From a checkpoint of a small model that answers yes/no questions on an image's attributes.
Model: 64-pixel images, encoder norm rmsnorm, encoder patch size [4, 4], encoder depths [2, 4, 2], fusion encoder width 192, fusion encoder layers 8, fusion encoder norm layernorm.
Training: soap at rate 0.0035, 8700 steps.
Data: trained on telescope images of galaxies (Galaxy Zoo DECaLS), 25.2 epochs.
Rows from block 5 of the image encoder of a small model that answers yes/no questions on an image's attributes, named by matrix and row number. Rows with one number belong to one neuron. Each number is 128 + 32 x the weight over its row's rms, rounded and kept within 0 to 255. All counts start at 0. Numbers have three digits each. After the name is the row's rms in percent of the matrix's.
After each neuron's rows are labels from the 100 images, of 14976, where the neuron reaches its highest value: "place" is the part of the image that holds the peak; "strongest on" is what is common among them. Only what is clearly more common there than usual is listed. The data: telescope images of galaxies (Galaxy Zoo DECaLS). In brackets: how many of the 100.
# fc1: MLP up (encoder.blocks.5.mlp.fc1.weight, 768x128), inputs 64-127
# fc2: MLP down (encoder.blocks.5.mlp.fc2.weight, 128x768, transposed), outputs 64-127

fc1.701 093:114169145118162158149100056131094132187130083098158096101125116108184127156146114127116126148171111106148096134137072120151178137164109130094151181117059169129065098115171165179084113132189070
fc2.701 088:116090116158152139088115108108109135118160116103102101113203150139137163147155148111154138112112177111142100150128158166096049069151105116155068088117155151143160091134136128112118123143095156
place: middle right (47); top centre (30)
strongest on: edge-on disk: no (95); spiral arms: yes (90); spiral winding: tight (63)

fc1.128 123:148103102188112194116121137149084137160131102169085131101172073131115118138160151102089154139097169124165161096150156183113087153116133095142135199142188127172108085137133155148132140139210126
fc2.128 120:161164156157106119146077104174172116162154137165182133067068141125034114137095082166094176134119098129080141097139147132141124124130114135106145114128137164206105134119149114096120088092138119
place: bottom centre (54); bottom right (46)
strongest on: shape: featured or disk (75); edge-on disk: no (70); bulge size: moderate (42)

fc1.297 079:072133105104123177133100119171134091096150142137071110169145086091138144138152115164099079070123114087055108137144114169151135122123199142170144138180119130159154151053097103135110112029081133
fc2.297 091:200117133147135153131104125090094114145152186128060113139149117135150127069162102159131066119142148050087160127182255124134120127134175095121149130133123122091176146098128161136082178092181077
place: bottom centre (94)
strongest on: shape: featured or disk (97); edge-on disk: no (96); spiral arms: yes (85)

fc1.116 077:139118094156091087141152161074120141142078044116116088139133097106115111165116113084156145099123092075143114169130140106160149103164113143162105135160119140150130098165108043150109150128101139
fc2.116 085:157150176162174100156145151159112108165142085162141144133127129139105179095144106094150134131148112079147136092219182175161071122144122065130148143104098156099095155107138132139157165131109136
place: centre (83)
strongest on: spiral arms: yes (74); bar: no (59); spiral winding: tight (55)

fc1.73 135:106108122147084114101168206062137069048123064071139154109117151119108135134124091143137142149086163182139110155137119139160159158148120143145113177179118094104146112177113122059147070128079106
fc2.73 117:073106143060085070136184085157110132066163117118164090133093172175169102184093108105142081119161099116165139133173141153151111067114133142100119135163127088107106168126097114217127080127181125
place: centre (65)
strongest on: roundness: round (73)

fc1.317 090:143029054132181145200096112114184120117116137177127132122163114126150165142157176116150145099046126117167140108121064086167055144152142112126143100138123124148113125144148160188082135092163112
fc2.317 088:139107115113134123059117156112107088120124170106157048156146106122094199108111156120146147086104188095176084203103052118096093151100095122172182135109135124155085094119099046127065128196105151
place: centre (95)
strongest on: roundness: in between (83)

fc1.347 098:120104135136179128138156155119137085104120120124129124167130076174116146174170112051101171082114129098116184119158104168101106133103128066162144192150063126149132123139169130182175114083163110
fc2.347 115:140161147094097138077112113134147141100146153115088132150152135064077113153088153144066188153185073058132120100122112082124136176076107107159125062169096169095134123133093144111143109150166064
place: bottom right (71)
strongest on: shape: featured or disk (84); edge-on disk: no (80); spiral arms: yes (65)

fc1.1 109:139089119105136107140089113107122099115132126072123158092103075126085105089141095064161211079089172131085160154095138081185093092102166120185147107144125137126095133149130153096184143104162110
fc2.1 100:162198155123125152121145122079116166140175117060125139134151148139114129138191121152154098090152160129101131128146083121133126127077068145130115109087052096139131148178143126138168168092181054
place: bottom right (60)
strongest on: shape: featured or disk (94); edge-on disk: no (92); spiral arms: yes (74)

fc1.558 100:142162134197100098108122092121149153100111110147072139111106094146118150152163149080115126069095066123073109114105148135132128186166147157160143112102096172113140216136133149158080114139128108
fc2.558 101:108153144085145138077171081060090191100178166066129135176087127130113127140153137149180200106111127151164145124169117170134053161160122103106089155158080122114148147159088185166126076112173185
place: top left (37); top centre (32)
strongest on: edge-on disk: no (78); spiral arms: yes (71); bar: no (53)

fc1.256 091:141147121085167113056075121147124160114156115135162129167081125126150102143076101135163126084178149115147091110097110134040120104159128154124136167130119073121164129095168142116203138170155091
fc2.256 083:104128156099136164157083137164116173119193097153169153123117167155161100147084127101113206143109139138122072143107148162193101103109152166120093132076103105093147126139111169142082088133171148
place: top right (33)
strongest on: shape: featured or disk (78); edge-on disk: no (76); spiral arms: yes (57)

fc1.277 108:144153132112112145154186075177122182100169115161110067121213131180092139151096106121106107083117115123139106082128126044124125158150131137112091083168141128100139146055176120164117129148136139
fc2.277 110:108114136170057173068093143114087122137166167068123124132108080110073120164137107126140157181120155117094120151100154150118118107112171135096104197096131126102152061108129089110152135088129169
place: top centre (53); centre (40)
strongest on: spiral arms: yes (51); bar: no (46); spiral winding: tight (35)

fc1.49 110:129145100130128103068013106119115074094101125077148152161159145184151118154126106080111137072143114135141135144124107133151139085112108103191110140097118115147154150055149179173154126131095149
fc2.49 113:062168106140169110109101159107074079087120136099175142122120153138120121064171082109133111054126149112150117108121133186141108105150079152105103169109114134180094127142221123154101144139149158
place: middle right (36); top centre (30)
strongest on: shape: featured or disk (75); edge-on disk: no (68); spiral arms: yes (53)

fc1.223 110:113132129110062161156108142148132143124116122189105127084107144085138155154144105083112066161158122153102102094070153105152118133151131128133127151084117175237096121115163135120136131083165141
fc2.223 122:125079116109153129126123141111134090132155137162148168181182083178090139103096120188143145102140147138073109172070141099101133154128181134102183109120162088050146023103155191146141144125115080
place: middle right (60); bottom right (35)
strongest on: shape: featured or disk (86); edge-on disk: no (85); spiral arms: yes (57)

fc1.435 107:149181083126091112116164113103129174135139135135160144140156072160167166105175187066158115134091097121112139136124056126078096094106109108117167202138141150127114148135115158078042084158180129
fc2.435 098:142159074095146074105179086135147178103110092098118117110059148101120098048121156140107094177137119144052083164131134128155119117096137159084193144139126101130077063085087174164125119082105113
place: middle left (56)
strongest on: roundness: in between (61)

fc1.629 100:124079054159173116165131051111194101142098133167152152136138060082116106161154179113108114178150118167151152140093159115152172109140096183124114155101105128149076168160108156117132113118156151
fc2.629 095:151084108094096113164129102108113146115150161102147150172142172141093157124106094114161106132131148112086149129080140163117152172127134093205099099159161146125163183049158126129101140158101150
place: middle right (77)
strongest on: shape: featured or disk (90); edge-on disk: no (88); bulge size: moderate (38)

fc1.673 100:172118114101123172060070157133131129134159086133172102172136110117148153122161168112170111170080057178136103155113169131085131129136133067149128123072061102107119135134103098094071084114142142
fc2.673 108:124128144097169097153117188150178082097128091073141102159098080137099108103095152142150213154113129144119123172181216121109121140096136157074077161165093117118094145125152121153108142088079178
place: top centre (80)
strongest on: edge-on disk: no (98); spiral arms: yes (94); spiral winding: tight (61)

fc1.75 115:092094184132122127106104166082145056232134116175113117064041105116117194110095105119144075159139147129079104158127155180143098128096112118165122108116065136179098118118136161153194156148090136
fc2.75 107:137164123096151099142128082134106172164107124149115057164119166152132120122100197066141111075129105170120191123109177101092074141096059148141093083162110111088095096133116128123129129110124135
place: bottom centre (45); top centre (41)
strongest on: shape: featured or disk (60); edge-on disk: no (58); spiral arms: yes (47)

fc1.564 077:127086161116174139142154028106128161121138190075107135135142154134132108098108097130121156112077115106161115101141057127152116114123172105103173119104072191102120080072126129114105079134057119
fc2.564 082:149087128106066092132114075188149169217167139114141069161115146151146148087102131161171132128062087179115148112129137111138126129087173120117068128190150123090129089126139122130089210151128112
place: centre (62); middle left (35)
strongest on: shape: featured or disk (68); edge-on disk: yes (45)

fc1.693 105:135163143096071147111192132177123151150125113145119135119076176142057141133141110128134128115163141146131154166146142178121100087171130093129117086118095132094142126189039128139131152143078134
fc2.693 095:131153126147145096155177183134165175162142142134134139139071172107144107100156106155167089138118115109142118124123178169137174142156115112097155189154162130100113089134112128142137132147149165
place: middle right (32)
strongest on: shape: featured or disk (72); edge-on disk: yes (61)

fc1.117 087:090149129107150129145109106117144092135108123130178084212142090140142129208145106125191110091135103173141111115113068183136123134126134109130101139100125119132171104139126146180079092159107090
fc2.117 097:054155104159135119128128141107101111162122121119159170089163106136090139140104107085109111139102125111098098124192148123172110134107108151128116117139118129130071184178181155146041094106144145
place: bottom right (45)
strongest on: shape: featured or disk (69); edge-on disk: no (55)

fc1.146 082:086132118151112049169092148130100111122198107154126072131147089057169087098146128132191124182154095155125134128172136136091165085126149154189121109102130120187114089136095122099100149143088115
fc2.146 081:194170092136134144161092128147151142089143066162126171155139103144110171184132117134108112175100141146116129217101143130133178153131130062128154124138122104176132099101116139160131106163157101
place: top centre (62); centre (38)
strongest on: roundness: in between (63)

fc1.194 094:154128062114112125158112114162151132118152169127136103125117155130140153129165183162123164114098166152079138132065116112144156112095122196123104137134070076177189110152072098121195118124100157
fc2.194 097:086056147094069131127118146136146189130097136152070151139141133137109119109151085147075118106143132115081164141098163109153153131067151122120165180059135076158111086171189103096193115136138128
place: centre (98)
strongest on: shape: featured or disk (66); edge-on disk: no (63); bar: strong (27)

fc1.63 080:083127132101099150105092216108150147145154102137107133112121158116171147162146105137120122128088098140108100095094159100128103085108093080065130146120108127125088110154074107156172101063109102
fc2.63 082:171127095091128098167090098151128135156116157173058179186114137138118114145201176152166086145131064137107098091164131157111186120069203111158112104134108146103117131147098143140163126107098113
place: top left (55); top centre (38)
strongest on: spiral arms: yes (40)

fc1.473 116:117102060153145130142067149169141102100158117093101101193084184113162104121143136147058094161128091136109196144092104121093122125100144148135099105140091090076143128110114171154143163085155139
fc2.473 118:113131122148116143166094159139089123159051112106173079147191103129085103097126122119141162149061121109064146156073107111094076104117080070109085102132128070151088118076144123082123139110104113
place: top left (50)
strongest on: shape: featured or disk (71); edge-on disk: no (54)

fc1.136 078:108134096128098144117107104118081130110081100120133118114111120135165134141089178132080088152143197116166052140111068113125142126212166125151184108088133151110075151141074067146108153041156152
fc2.136 093:159081055182126138125126124135146168104102070092112108133145172125224128170196157121113119130156094126130120163134168129096114174161109102094079126165123106124083096126095140157142125170166121
place: bottom left (47)
strongest on: shape: featured or disk (95); edge-on disk: no (93); spiral arms: yes (81)

fc1.661 107:124116129138088086117141080139149154133151130108153157164102139146126150158122092071127101163163120091107119173062138127099157144149173158126153076110062110101138060121118135131138190119106139
fc2.661 100:146112107133101168101105143151146144175119123078144108148136119061086095121098099127168091097087148124170089077120162095123156166100132100121093161148102093111095123108139074134156124196140113
place: middle left (75)
strongest on: edge-on disk: no (93); shape: featured or disk (93); spiral arms: yes (76)

fc1.373 103:062096062109190132125175141174080135133167149126171124094114124126062117138169121107171125207114142129113121164130095131065122155150111115142116102171112164134079130102165096179133186111174198
fc2.373 102:147117133105117188051117097168090085111116107198143099069142124047127180104094142190156103149106127210104129119111149127070134162140156116130096084075149107116116122131091130122138122120125092
place: middle right (91)
strongest on: roundness: cigar-shaped (58)

fc1.667 094:108156162115163106098058154143186135144142165165165108125096123176146145162167144182151126200128208120149148123105160127135085090113142153115122180137124179122086172125139103127137182132116210
fc2.667 099:137111134105121135135132152103200134122140126088132141126166155059158126135123138149188140104134170131127111188093174088153128100092219134112096122154092113056138094112154098149125122103110132
place: centre (50); top centre (27)
strongest on: roundness: in between (68)

fc1.589 122:127094099101174094125054114142112165117102132105130151110099102097143083108168141103079040167144080116176207067084101148133130123144111134118093139182100139145120107209142139178151082118139185
fc2.589 129:150134157169157134165122119051117142199045141185095137118191128087067135105121132151147104155168120155135134147198112149124084083162141213145133134182158160127166092116126143148098105097128091
place: top left (47); middle left (36)
strongest on: shape: featured or disk (77); edge-on disk: yes (62)

fc1.514 079:157157166131167106164102114134062144180144173128219139119129111116166111104183118142142190143149140133114175153101130106133171141136126167127132084097115158153153110151128072108126110161056129
fc2.514 087:152100163059133152181123191104112114175142101079141174126151170097107206056148125175142106075102122082108163098189144110151100118124077149135151119104123154121154117036125145144173100084163136
place: centre (87)
strongest on: shape: featured or disk (80); edge-on disk: no (79); spiral arms: yes (76)

fc1.608 122:124120129121172134121115151147135101090118105099178159099105126063105094157144104150097125140139164111124156156091168093084082158185186132092140175098140108168128080081082150097064123094108173
fc2.608 125:117151144118091105097102144100198153118105129097108151169135056143079111132077095124119164063200152142113143134156108108137136086132150194099132176150118088152107095109142130130157198118134137
place: bottom right (82)
strongest on: shape: featured or disk (70); edge-on disk: no (68); spiral arms: yes (59)

fc1.762 100:121117144124114162140091131134084122105157067122132141130097104134131097149102146133068166136121126103159179116164111187137199122084104107150098140107145126122141160105089133132162146138124152
fc2.762 082:183157081119153085112077113141104174108119116131102141155100162073114069061103113167085148132177108105136066137127155115141188075119129098117037134187159129088134126154097162107104128188101133
place: top right (37); centre (28)
strongest on: edge-on disk: yes (54)

fc1.415 096:138103140145122127130120113143122126090085070115120075111104198132156119178083156139155154107181158151133103153144100181155079119153181110168177108073160077131112116172126188121108098088172085
fc2.415 101:183134144164139123103049092179100155136046101078122161111139181139110156140130147092180114097077072093135097152142129133117101096132090091189157129092105169132165165108100112105140130134147176
place: centre (67); middle left (29)
strongest on: roundness: in between (68)

fc1.145 112:085145071110153184179084081191160116090053116191169107094123140160167080098133158132148045144141149142112107152072064122150111112174145117105143177111115179129117130113153101122085068127110100
fc2.145 125:119109098156181132142186122118133088110112124149149173149204137114124153105110188102113208181125148128081158118115122180161135115177097158134159114135103114110118200159163148121065213154097147
place: bottom centre (27)
strongest on: shape: featured or disk (66)

fc1.478 113:139091050104124125174138139183122093133106096109130160096127082094097182067173117087086129094118140148092121153152125187029079127142152128110220170089109177125120136107164145159149178105106141
fc2.478 112:156145114096182147077164145130148106111107067127189167106171125172135096087117159160131090084069135174107127123174082101137137196117156083143120074163101113140152076155130110130130135102099158
place: bottom left (59); middle left (30)
strongest on: edge-on disk: no (85); shape: featured or disk (85); spiral arms: yes (81)

fc1.246 088:139151188114082137092182088095140067133165090164110159124129122091112191101177136095136147146157070180126110141148142079096158104135086160114109152073113148142135136158127160112119136098165163
fc2.246 102:176137177147081160112195130132177081123181120090159083100194176085092180152131141118121112178063121131111146071123120105178108151100106146110117125133151108123134110153153081079148116143074133
place: centre (69)
strongest on: edge-on disk: no (53); spiral arms: yes (45)

fc1.502 090:141185152119175107163178136132152103119107093117109151117105108098108154125083110127154100151147120146106092138154143125146094057133115149083158106143052174144106170105158144143072150112063110
fc2.502 091:061164164103097180089137165056097100145170100090140118148115118115097126084091087050114166076124145102181142092084103106126113115157071133109173099108191182134141099127119125166156130141152106
place: centre (30)
strongest on: shape: featured or disk (64); edge-on disk: no (58); bar: no (36)

fc1.264 103:130109141132115134061178189105091098187159093177110112123160063151109143200109087092196122117181132124178104171147150116174141117104114093150130143163105131118092114132169128124196122151144115
fc2.264 102:094146060179145109080115114165124199112142148120113138115128098112131136152110119126097119141122127105120168116137121117066093158084052073156085099125084110127174133142184202169135102166123157
place: bottom right (73)
strongest on: edge-on disk: no (99); spiral arms: yes (92); spiral winding: tight (58)

fc1.76 106:220150102097094145144130148144099139143111133123162124113184158099154139123151130103093138108094146071164168157194083051104146116143158169097142188053097090141084133130139163126156103070184160
fc2.76 110:141175158086101096064105207224121147104139093170141120190121130118159126091140123146123151157117060165155126134094140100101149099060123175114123141128126147127119166098147121165188146108118108
place: middle right (52); top right (34)
strongest on: edge-on disk: no (88); spiral arms: yes (78); spiral winding: tight (58)

fc1.173 096:151123131090106170170138195113091103138130165092182088155145092119117134145120099123142133036115135137135140220105144134104128122155124130091078118073091205130119132122126146162145092119148122
fc2.173 090:112137128121134140100194074111100124135115166139173129113171068111148100133172129161108153086151143138107183120102123113089121122206124066158178112100170121127127156140119153136123115156114139
place: middle right (93)
strongest on: roundness: round (65)

fc1.408 077:125106108099147097150131079156107092114087103117119099110078098122098132108144148118137169096113140166075122105166156092172150140148192110130125099102130114141164111127125141112062149089127121
fc2.408 086:123165108149176119097130153169127174180139126112129138078154083090186101174114147168100123168115136126123121164193123079121131166078114097162161054147124129166097222123065111098163127081106136
place: middle left (32); top centre (32)
strongest on: edge-on disk: no (72); spiral arms: yes (69); spiral winding: tight (40)

fc1.429 117:154120106069116115172062125133109126094118161181110143180073142130110190133109120116106081113155146134118198122121122101142100103147135112133107116077175128136130098157146149105136149179103143
fc2.429 135:165121055133230121140074102118183156108141132133132111133124129113141117093179140099167122115140140181126128109142097117063111119069130107135152156092085068093118113120108172084094079138103134
place: bottom right (32)
strongest on: shape: featured or disk (80); edge-on disk: no (77); spiral arms: yes (58)

fc1.114 102:140137129077105149089133145132147161118122118153137069131147143128155139112108136127105187109123078179126084137115206082189118116102136150178117163105095092135139149163111121106131121122139131
fc2.114 098:122106143175120100140124107093176145135097109189142107139144107137124160197145100121109125105159073064072101103120123143088069073121104166102140141086155120131174179108130154095125122132118128
place: middle left (32); centre (29)
strongest on: roundness: round (43)

fc1.598 097:168107112102122172111126106127093158168122129123185078082148157139076115168116132126164111104105108080093098121139159186095087152165170110103124136147106113111135098133081144120166084166124148
fc2.598 098:115136100103153084143059142103125048140087181141100111125186119090089153141154080143148138102127137139126105101142057150105140104073125201157123151119137133110149146192111125107112106131193065
place: bottom centre (35); middle left (26)
strongest on: shape: featured or disk (68); edge-on disk: no (65); spiral arms: yes (48)

fc1.385 109:163167184108101172129139109131134061113151100149106136179097152088120112206067163111129075105168127145089149185119090121167163090127152109092066108055112112228115144119134127150117133121128147
fc2.385 098:069113166126162136147065167094124131102074152118132146140090075093095097178172112156139170100117173138130088087143163148131132125126083108221099180120144078132156134144103127154103158165190115
place: top centre (77)
strongest on: edge-on disk: no (92); spiral arms: yes (89); spiral winding: tight (52)

fc1.421 107:133115098075150091115129119155200161195083081115122135186111108137098130151106130100126119112134124147117159140102126175100152171119137112096142098135096134091127112164143228131174169126146212
fc2.421 127:139143149143132071151114112136165185111157143089112134075150132085115104169106152129163145127150066144079109165129113129135194131125104187137139076119162198153119144170192127163153112085156118
place: bottom right (48)
strongest on: shape: featured or disk (65); edge-on disk: yes (32)

fc1.663 104:131089129122078101119125105145119116144162062190119140167161138149122163150118130152139194132105093121129122154126122104149116114171149150124110106122091165095162188070071160069081089079153146
fc2.663 097:115086074146209141163111174090111109192140054114123103130148127168172137139159090109064122131125091065162129073115171102091098147147155144161094144102125106090139161137132095120168131145111133
place: top left (46); middle left (25)
strongest on: edge-on disk: no (81); spiral arms: yes (79); spiral winding: tight (50)

fc1.549 123:187136097127139117116129145138127126164172110139130130131113103126119126166113116148154222118168114107141134098081093150143124115201139148186151060208140124153161086128095100122181104155073103
fc2.549 127:177122143116121145167144145113179127131094121187152058140146122045107115169084122083132127138163098101123164171146171121153129068120105077121098172094142119061081160119206143130104106090132118
place: middle right (65)
strongest on: roundness: cigar-shaped (48)

fc1.60 088:160171196121084104132201198137156138113125183133137075125181072158119130118103124095128122123178117161154182113168136090107122106167075124111137102144112094091133092163174114136125133129057164
fc2.60 088:116111139130151139161084189084105171148141114121096100145141181149158104153131127143138115129118099108053098133190131113148177140108151166082133132108078118119137054091088135111121095173096190
place: middle right (83)
strongest on: edge-on disk: no (87); shape: featured or disk (87); spiral arms: yes (78)

fc1.265 094:105103087149129102147097091109137059109128077115107107130151121152125144156127159128101089111137099179124074159150059145177137148127102086125076091096121068085133170159133130184144105036113118
fc2.265 086:148077087139153098102135084106058168131075108122096172132146079184109125094153141066114157132054111154155107150147141153148135172139117105125082166120115098120108183093155135148152152174057117
place: top centre (57)
strongest on: spiral winding: tight (26)

fc1.611 082:130133103107188168111201090139169136075088108065142125077154135138107128173107093165119120121158179108120148104144094162130140106060155101155100116148180124137103141144133090178067136138163115
fc2.611 091:093094096106111159121132140108103113113111145104166088130133131161081167150116140109109095174142150133105109111132165081188140130195133155223112139097080093138148077109084128111115189057132095
place: bottom centre (50)
strongest on: edge-on disk: no (84); spiral arms: yes (76); bulge size: small (57)

fc1.382 097:146107157100086146099114082113127120124112129228137117176145120180128145097142176109131129106101147094148001112158163121161131152151173161045136126143104185080191158101142127120171075121149149
fc2.382 089:137114132149147105117095176100143105090150188132148143138164141142133089110171194053189087065110175166130140096122144153124100135200194209163097090125125121098152106151137130069137145159122064
place: bottom right (43); top centre (36)
strongest on: shape: featured or disk (83); edge-on disk: no (77); spiral arms: yes (65)

fc1.35 091:137165149170126127174135139114101149070116098120115169123140151132121131107173146109140095116149192089096157165136138187157151091142184129114148086138200181163150143111148116095131044117150165
fc2.35 109:120123159144150164120185121145153173090063142187136109107090113163065129135168139121079058201153142155114133126105119050135120098183095137128112174105123141154140118130116071127149097083112101
place: bottom left (48); bottom centre (32)
strongest on: edge-on disk: no (99); spiral arms: yes (91); spiral winding: tight (56)

fc1.219 104:061146092148159135144133107089171186106148100096136159078134108117125133080159184052192162084099131116083123192168144135156122113156195120159146151074117125135250130154157169075110145125088138
fc2.219 100:112195166107083096100071175114193116186098119106119109118111129164111189131152131073136086143164122186158145155136191120116135131167140147101122164129136119134100103107134139174118201097068181
place: middle left (45); bottom centre (28)
strongest on: edge-on disk: no (82); spiral arms: yes (77); bulge size: small (49)

fc1.738 095:144041091101070136089117106116144145165178109156123085141130136119074162113151101090062160131159171103144158095101112087155187137142158179106017165120120143176104124094167162085120131153128122
fc2.738 121:109112142182143114151136148149127168155110168136170142145113116126098092109142148124129183146139174125082153163174112160142138131133164112120064114103150112132187098129148070096189183102140129
place: middle right (39)
strongest on: shape: featured or disk (76); edge-on disk: no (70); spiral arms: yes (57)

fc1.383 105:158133111152090119137125148147148163133156136161171166146085145088107052107080083154107143184127130101210090103115138134094129082121194138055118147183153101153155173190158103077110102112104177
fc2.383 097:136076161148106093102086124093162109172141142100164149211168170106091106105138099067144084152056137164111125124090156118156144143126044119113098118112138173134169158118042097115101165089126106
place: middle left (92)
strongest on: roundness: in between (63)

fc1.7 099:188051110086114108115124109105156113122113128087143105131062139135130135139088121189133183109162123142173141135120139155155118149145177153188090131108115105131137079099148167121077077103119150
fc2.7 108:104117177120115126145181099156136119135158152190085094121174137117146079120135144185167175147082128100138133101077125103110191138096110152167117114164151158103157145162133149076118112159145130
place: top right (71)
strongest on: shape: featured or disk (94); edge-on disk: no (70); spiral arms: yes (59)

fc1.623 084:119138091097092145122141113129159145118106069128183095102111099156132156168155086125129093147130098156071078055144127139163124195179112125128176148111115161149089119175148134098143108081105139
fc2.623 083:083105161166135111130171120149112234117174108089111139156108174152052143165142139214165146076149121135133128102115132111138128092153151190145140095117138078192130115116124101215150136113114133
place: middle left (35); top centre (30)
strongest on: edge-on disk: no (88); spiral arms: yes (81); spiral winding: tight (68)

fc1.688 085:076114119125122123107164105161064082097177096112099129150081098099120174056114100124122164144110148151077172174087109200144156134096121117156139136114173146202170150130062106130082070126116169
fc2.688 088:090190121086102136144106046119067117108112141150140119136115145161147149152131096157137113124150136131128125121139133132110129149148093171113189132097163097142148091156131193210155146074153135
place: middle left (67); centre (33)
strongest on: roundness: round (87)

fc1.226 092:099117173134179120129213117126122150109086198074152148138128089130123102147145125103134163170120069127131120114136078113074108149085134150120111140128103164133108146100158105149110090027144097
fc2.226 094:119130152176117124120144103103138134094172136121127107139052067200199100140119140170127118188093081115111109110095107138102203086166110132118088168104130122166140059144052144129106155139147118
place: bottom centre (57)
strongest on: roundness: cigar-shaped (27)

fc1.677 094:133136074123122140104163081101104085160146121112122172163139118109201086115129132120103095098094129104084076156109143071100133135152149148154169097112143161165151173114103140180115132104116091
fc2.677 101:157120089069140174097155094126116066111126113045120130114129156119142118132109181108100111107160165108156138115137124138084062120106158165156108089131097155088078156157155174202118147220143096
place: bottom centre (55)
strongest on: shape: featured or disk (64); edge-on disk: no (60); spiral arms: yes (44)

fc1.9 118:124088134132063137156173148151173148175177147118148139104102110184111149158149096144188127086057116150097064099086149086111138142128167105073137095122074162120076094157092146104086108069128104
fc2.9 097:118159116129116158197079089179089143102149084195117101120083114117078144173180120176158132205189129127128180162148119104071128146163127150179155203109156125150124134130088116172077132145133086
place: centre (55); middle right (33)
strongest on: merging: merger (31)

fc1.490 099:110129157145159115146100112154168153120096137110132160119089120117108135109110144121148105163111137116117150094103080113188194156165138153131170078101131087090123109091156118086120113093110117
fc2.490 098:103171138130144079122135137094170185178118098121048168141113093118136170122092100144117146165101136112142113169136125155108153043120155122121072106197103123152084140134124132142175100129127094
place: middle left (48); centre (42)
strongest on: spiral arms: yes (39)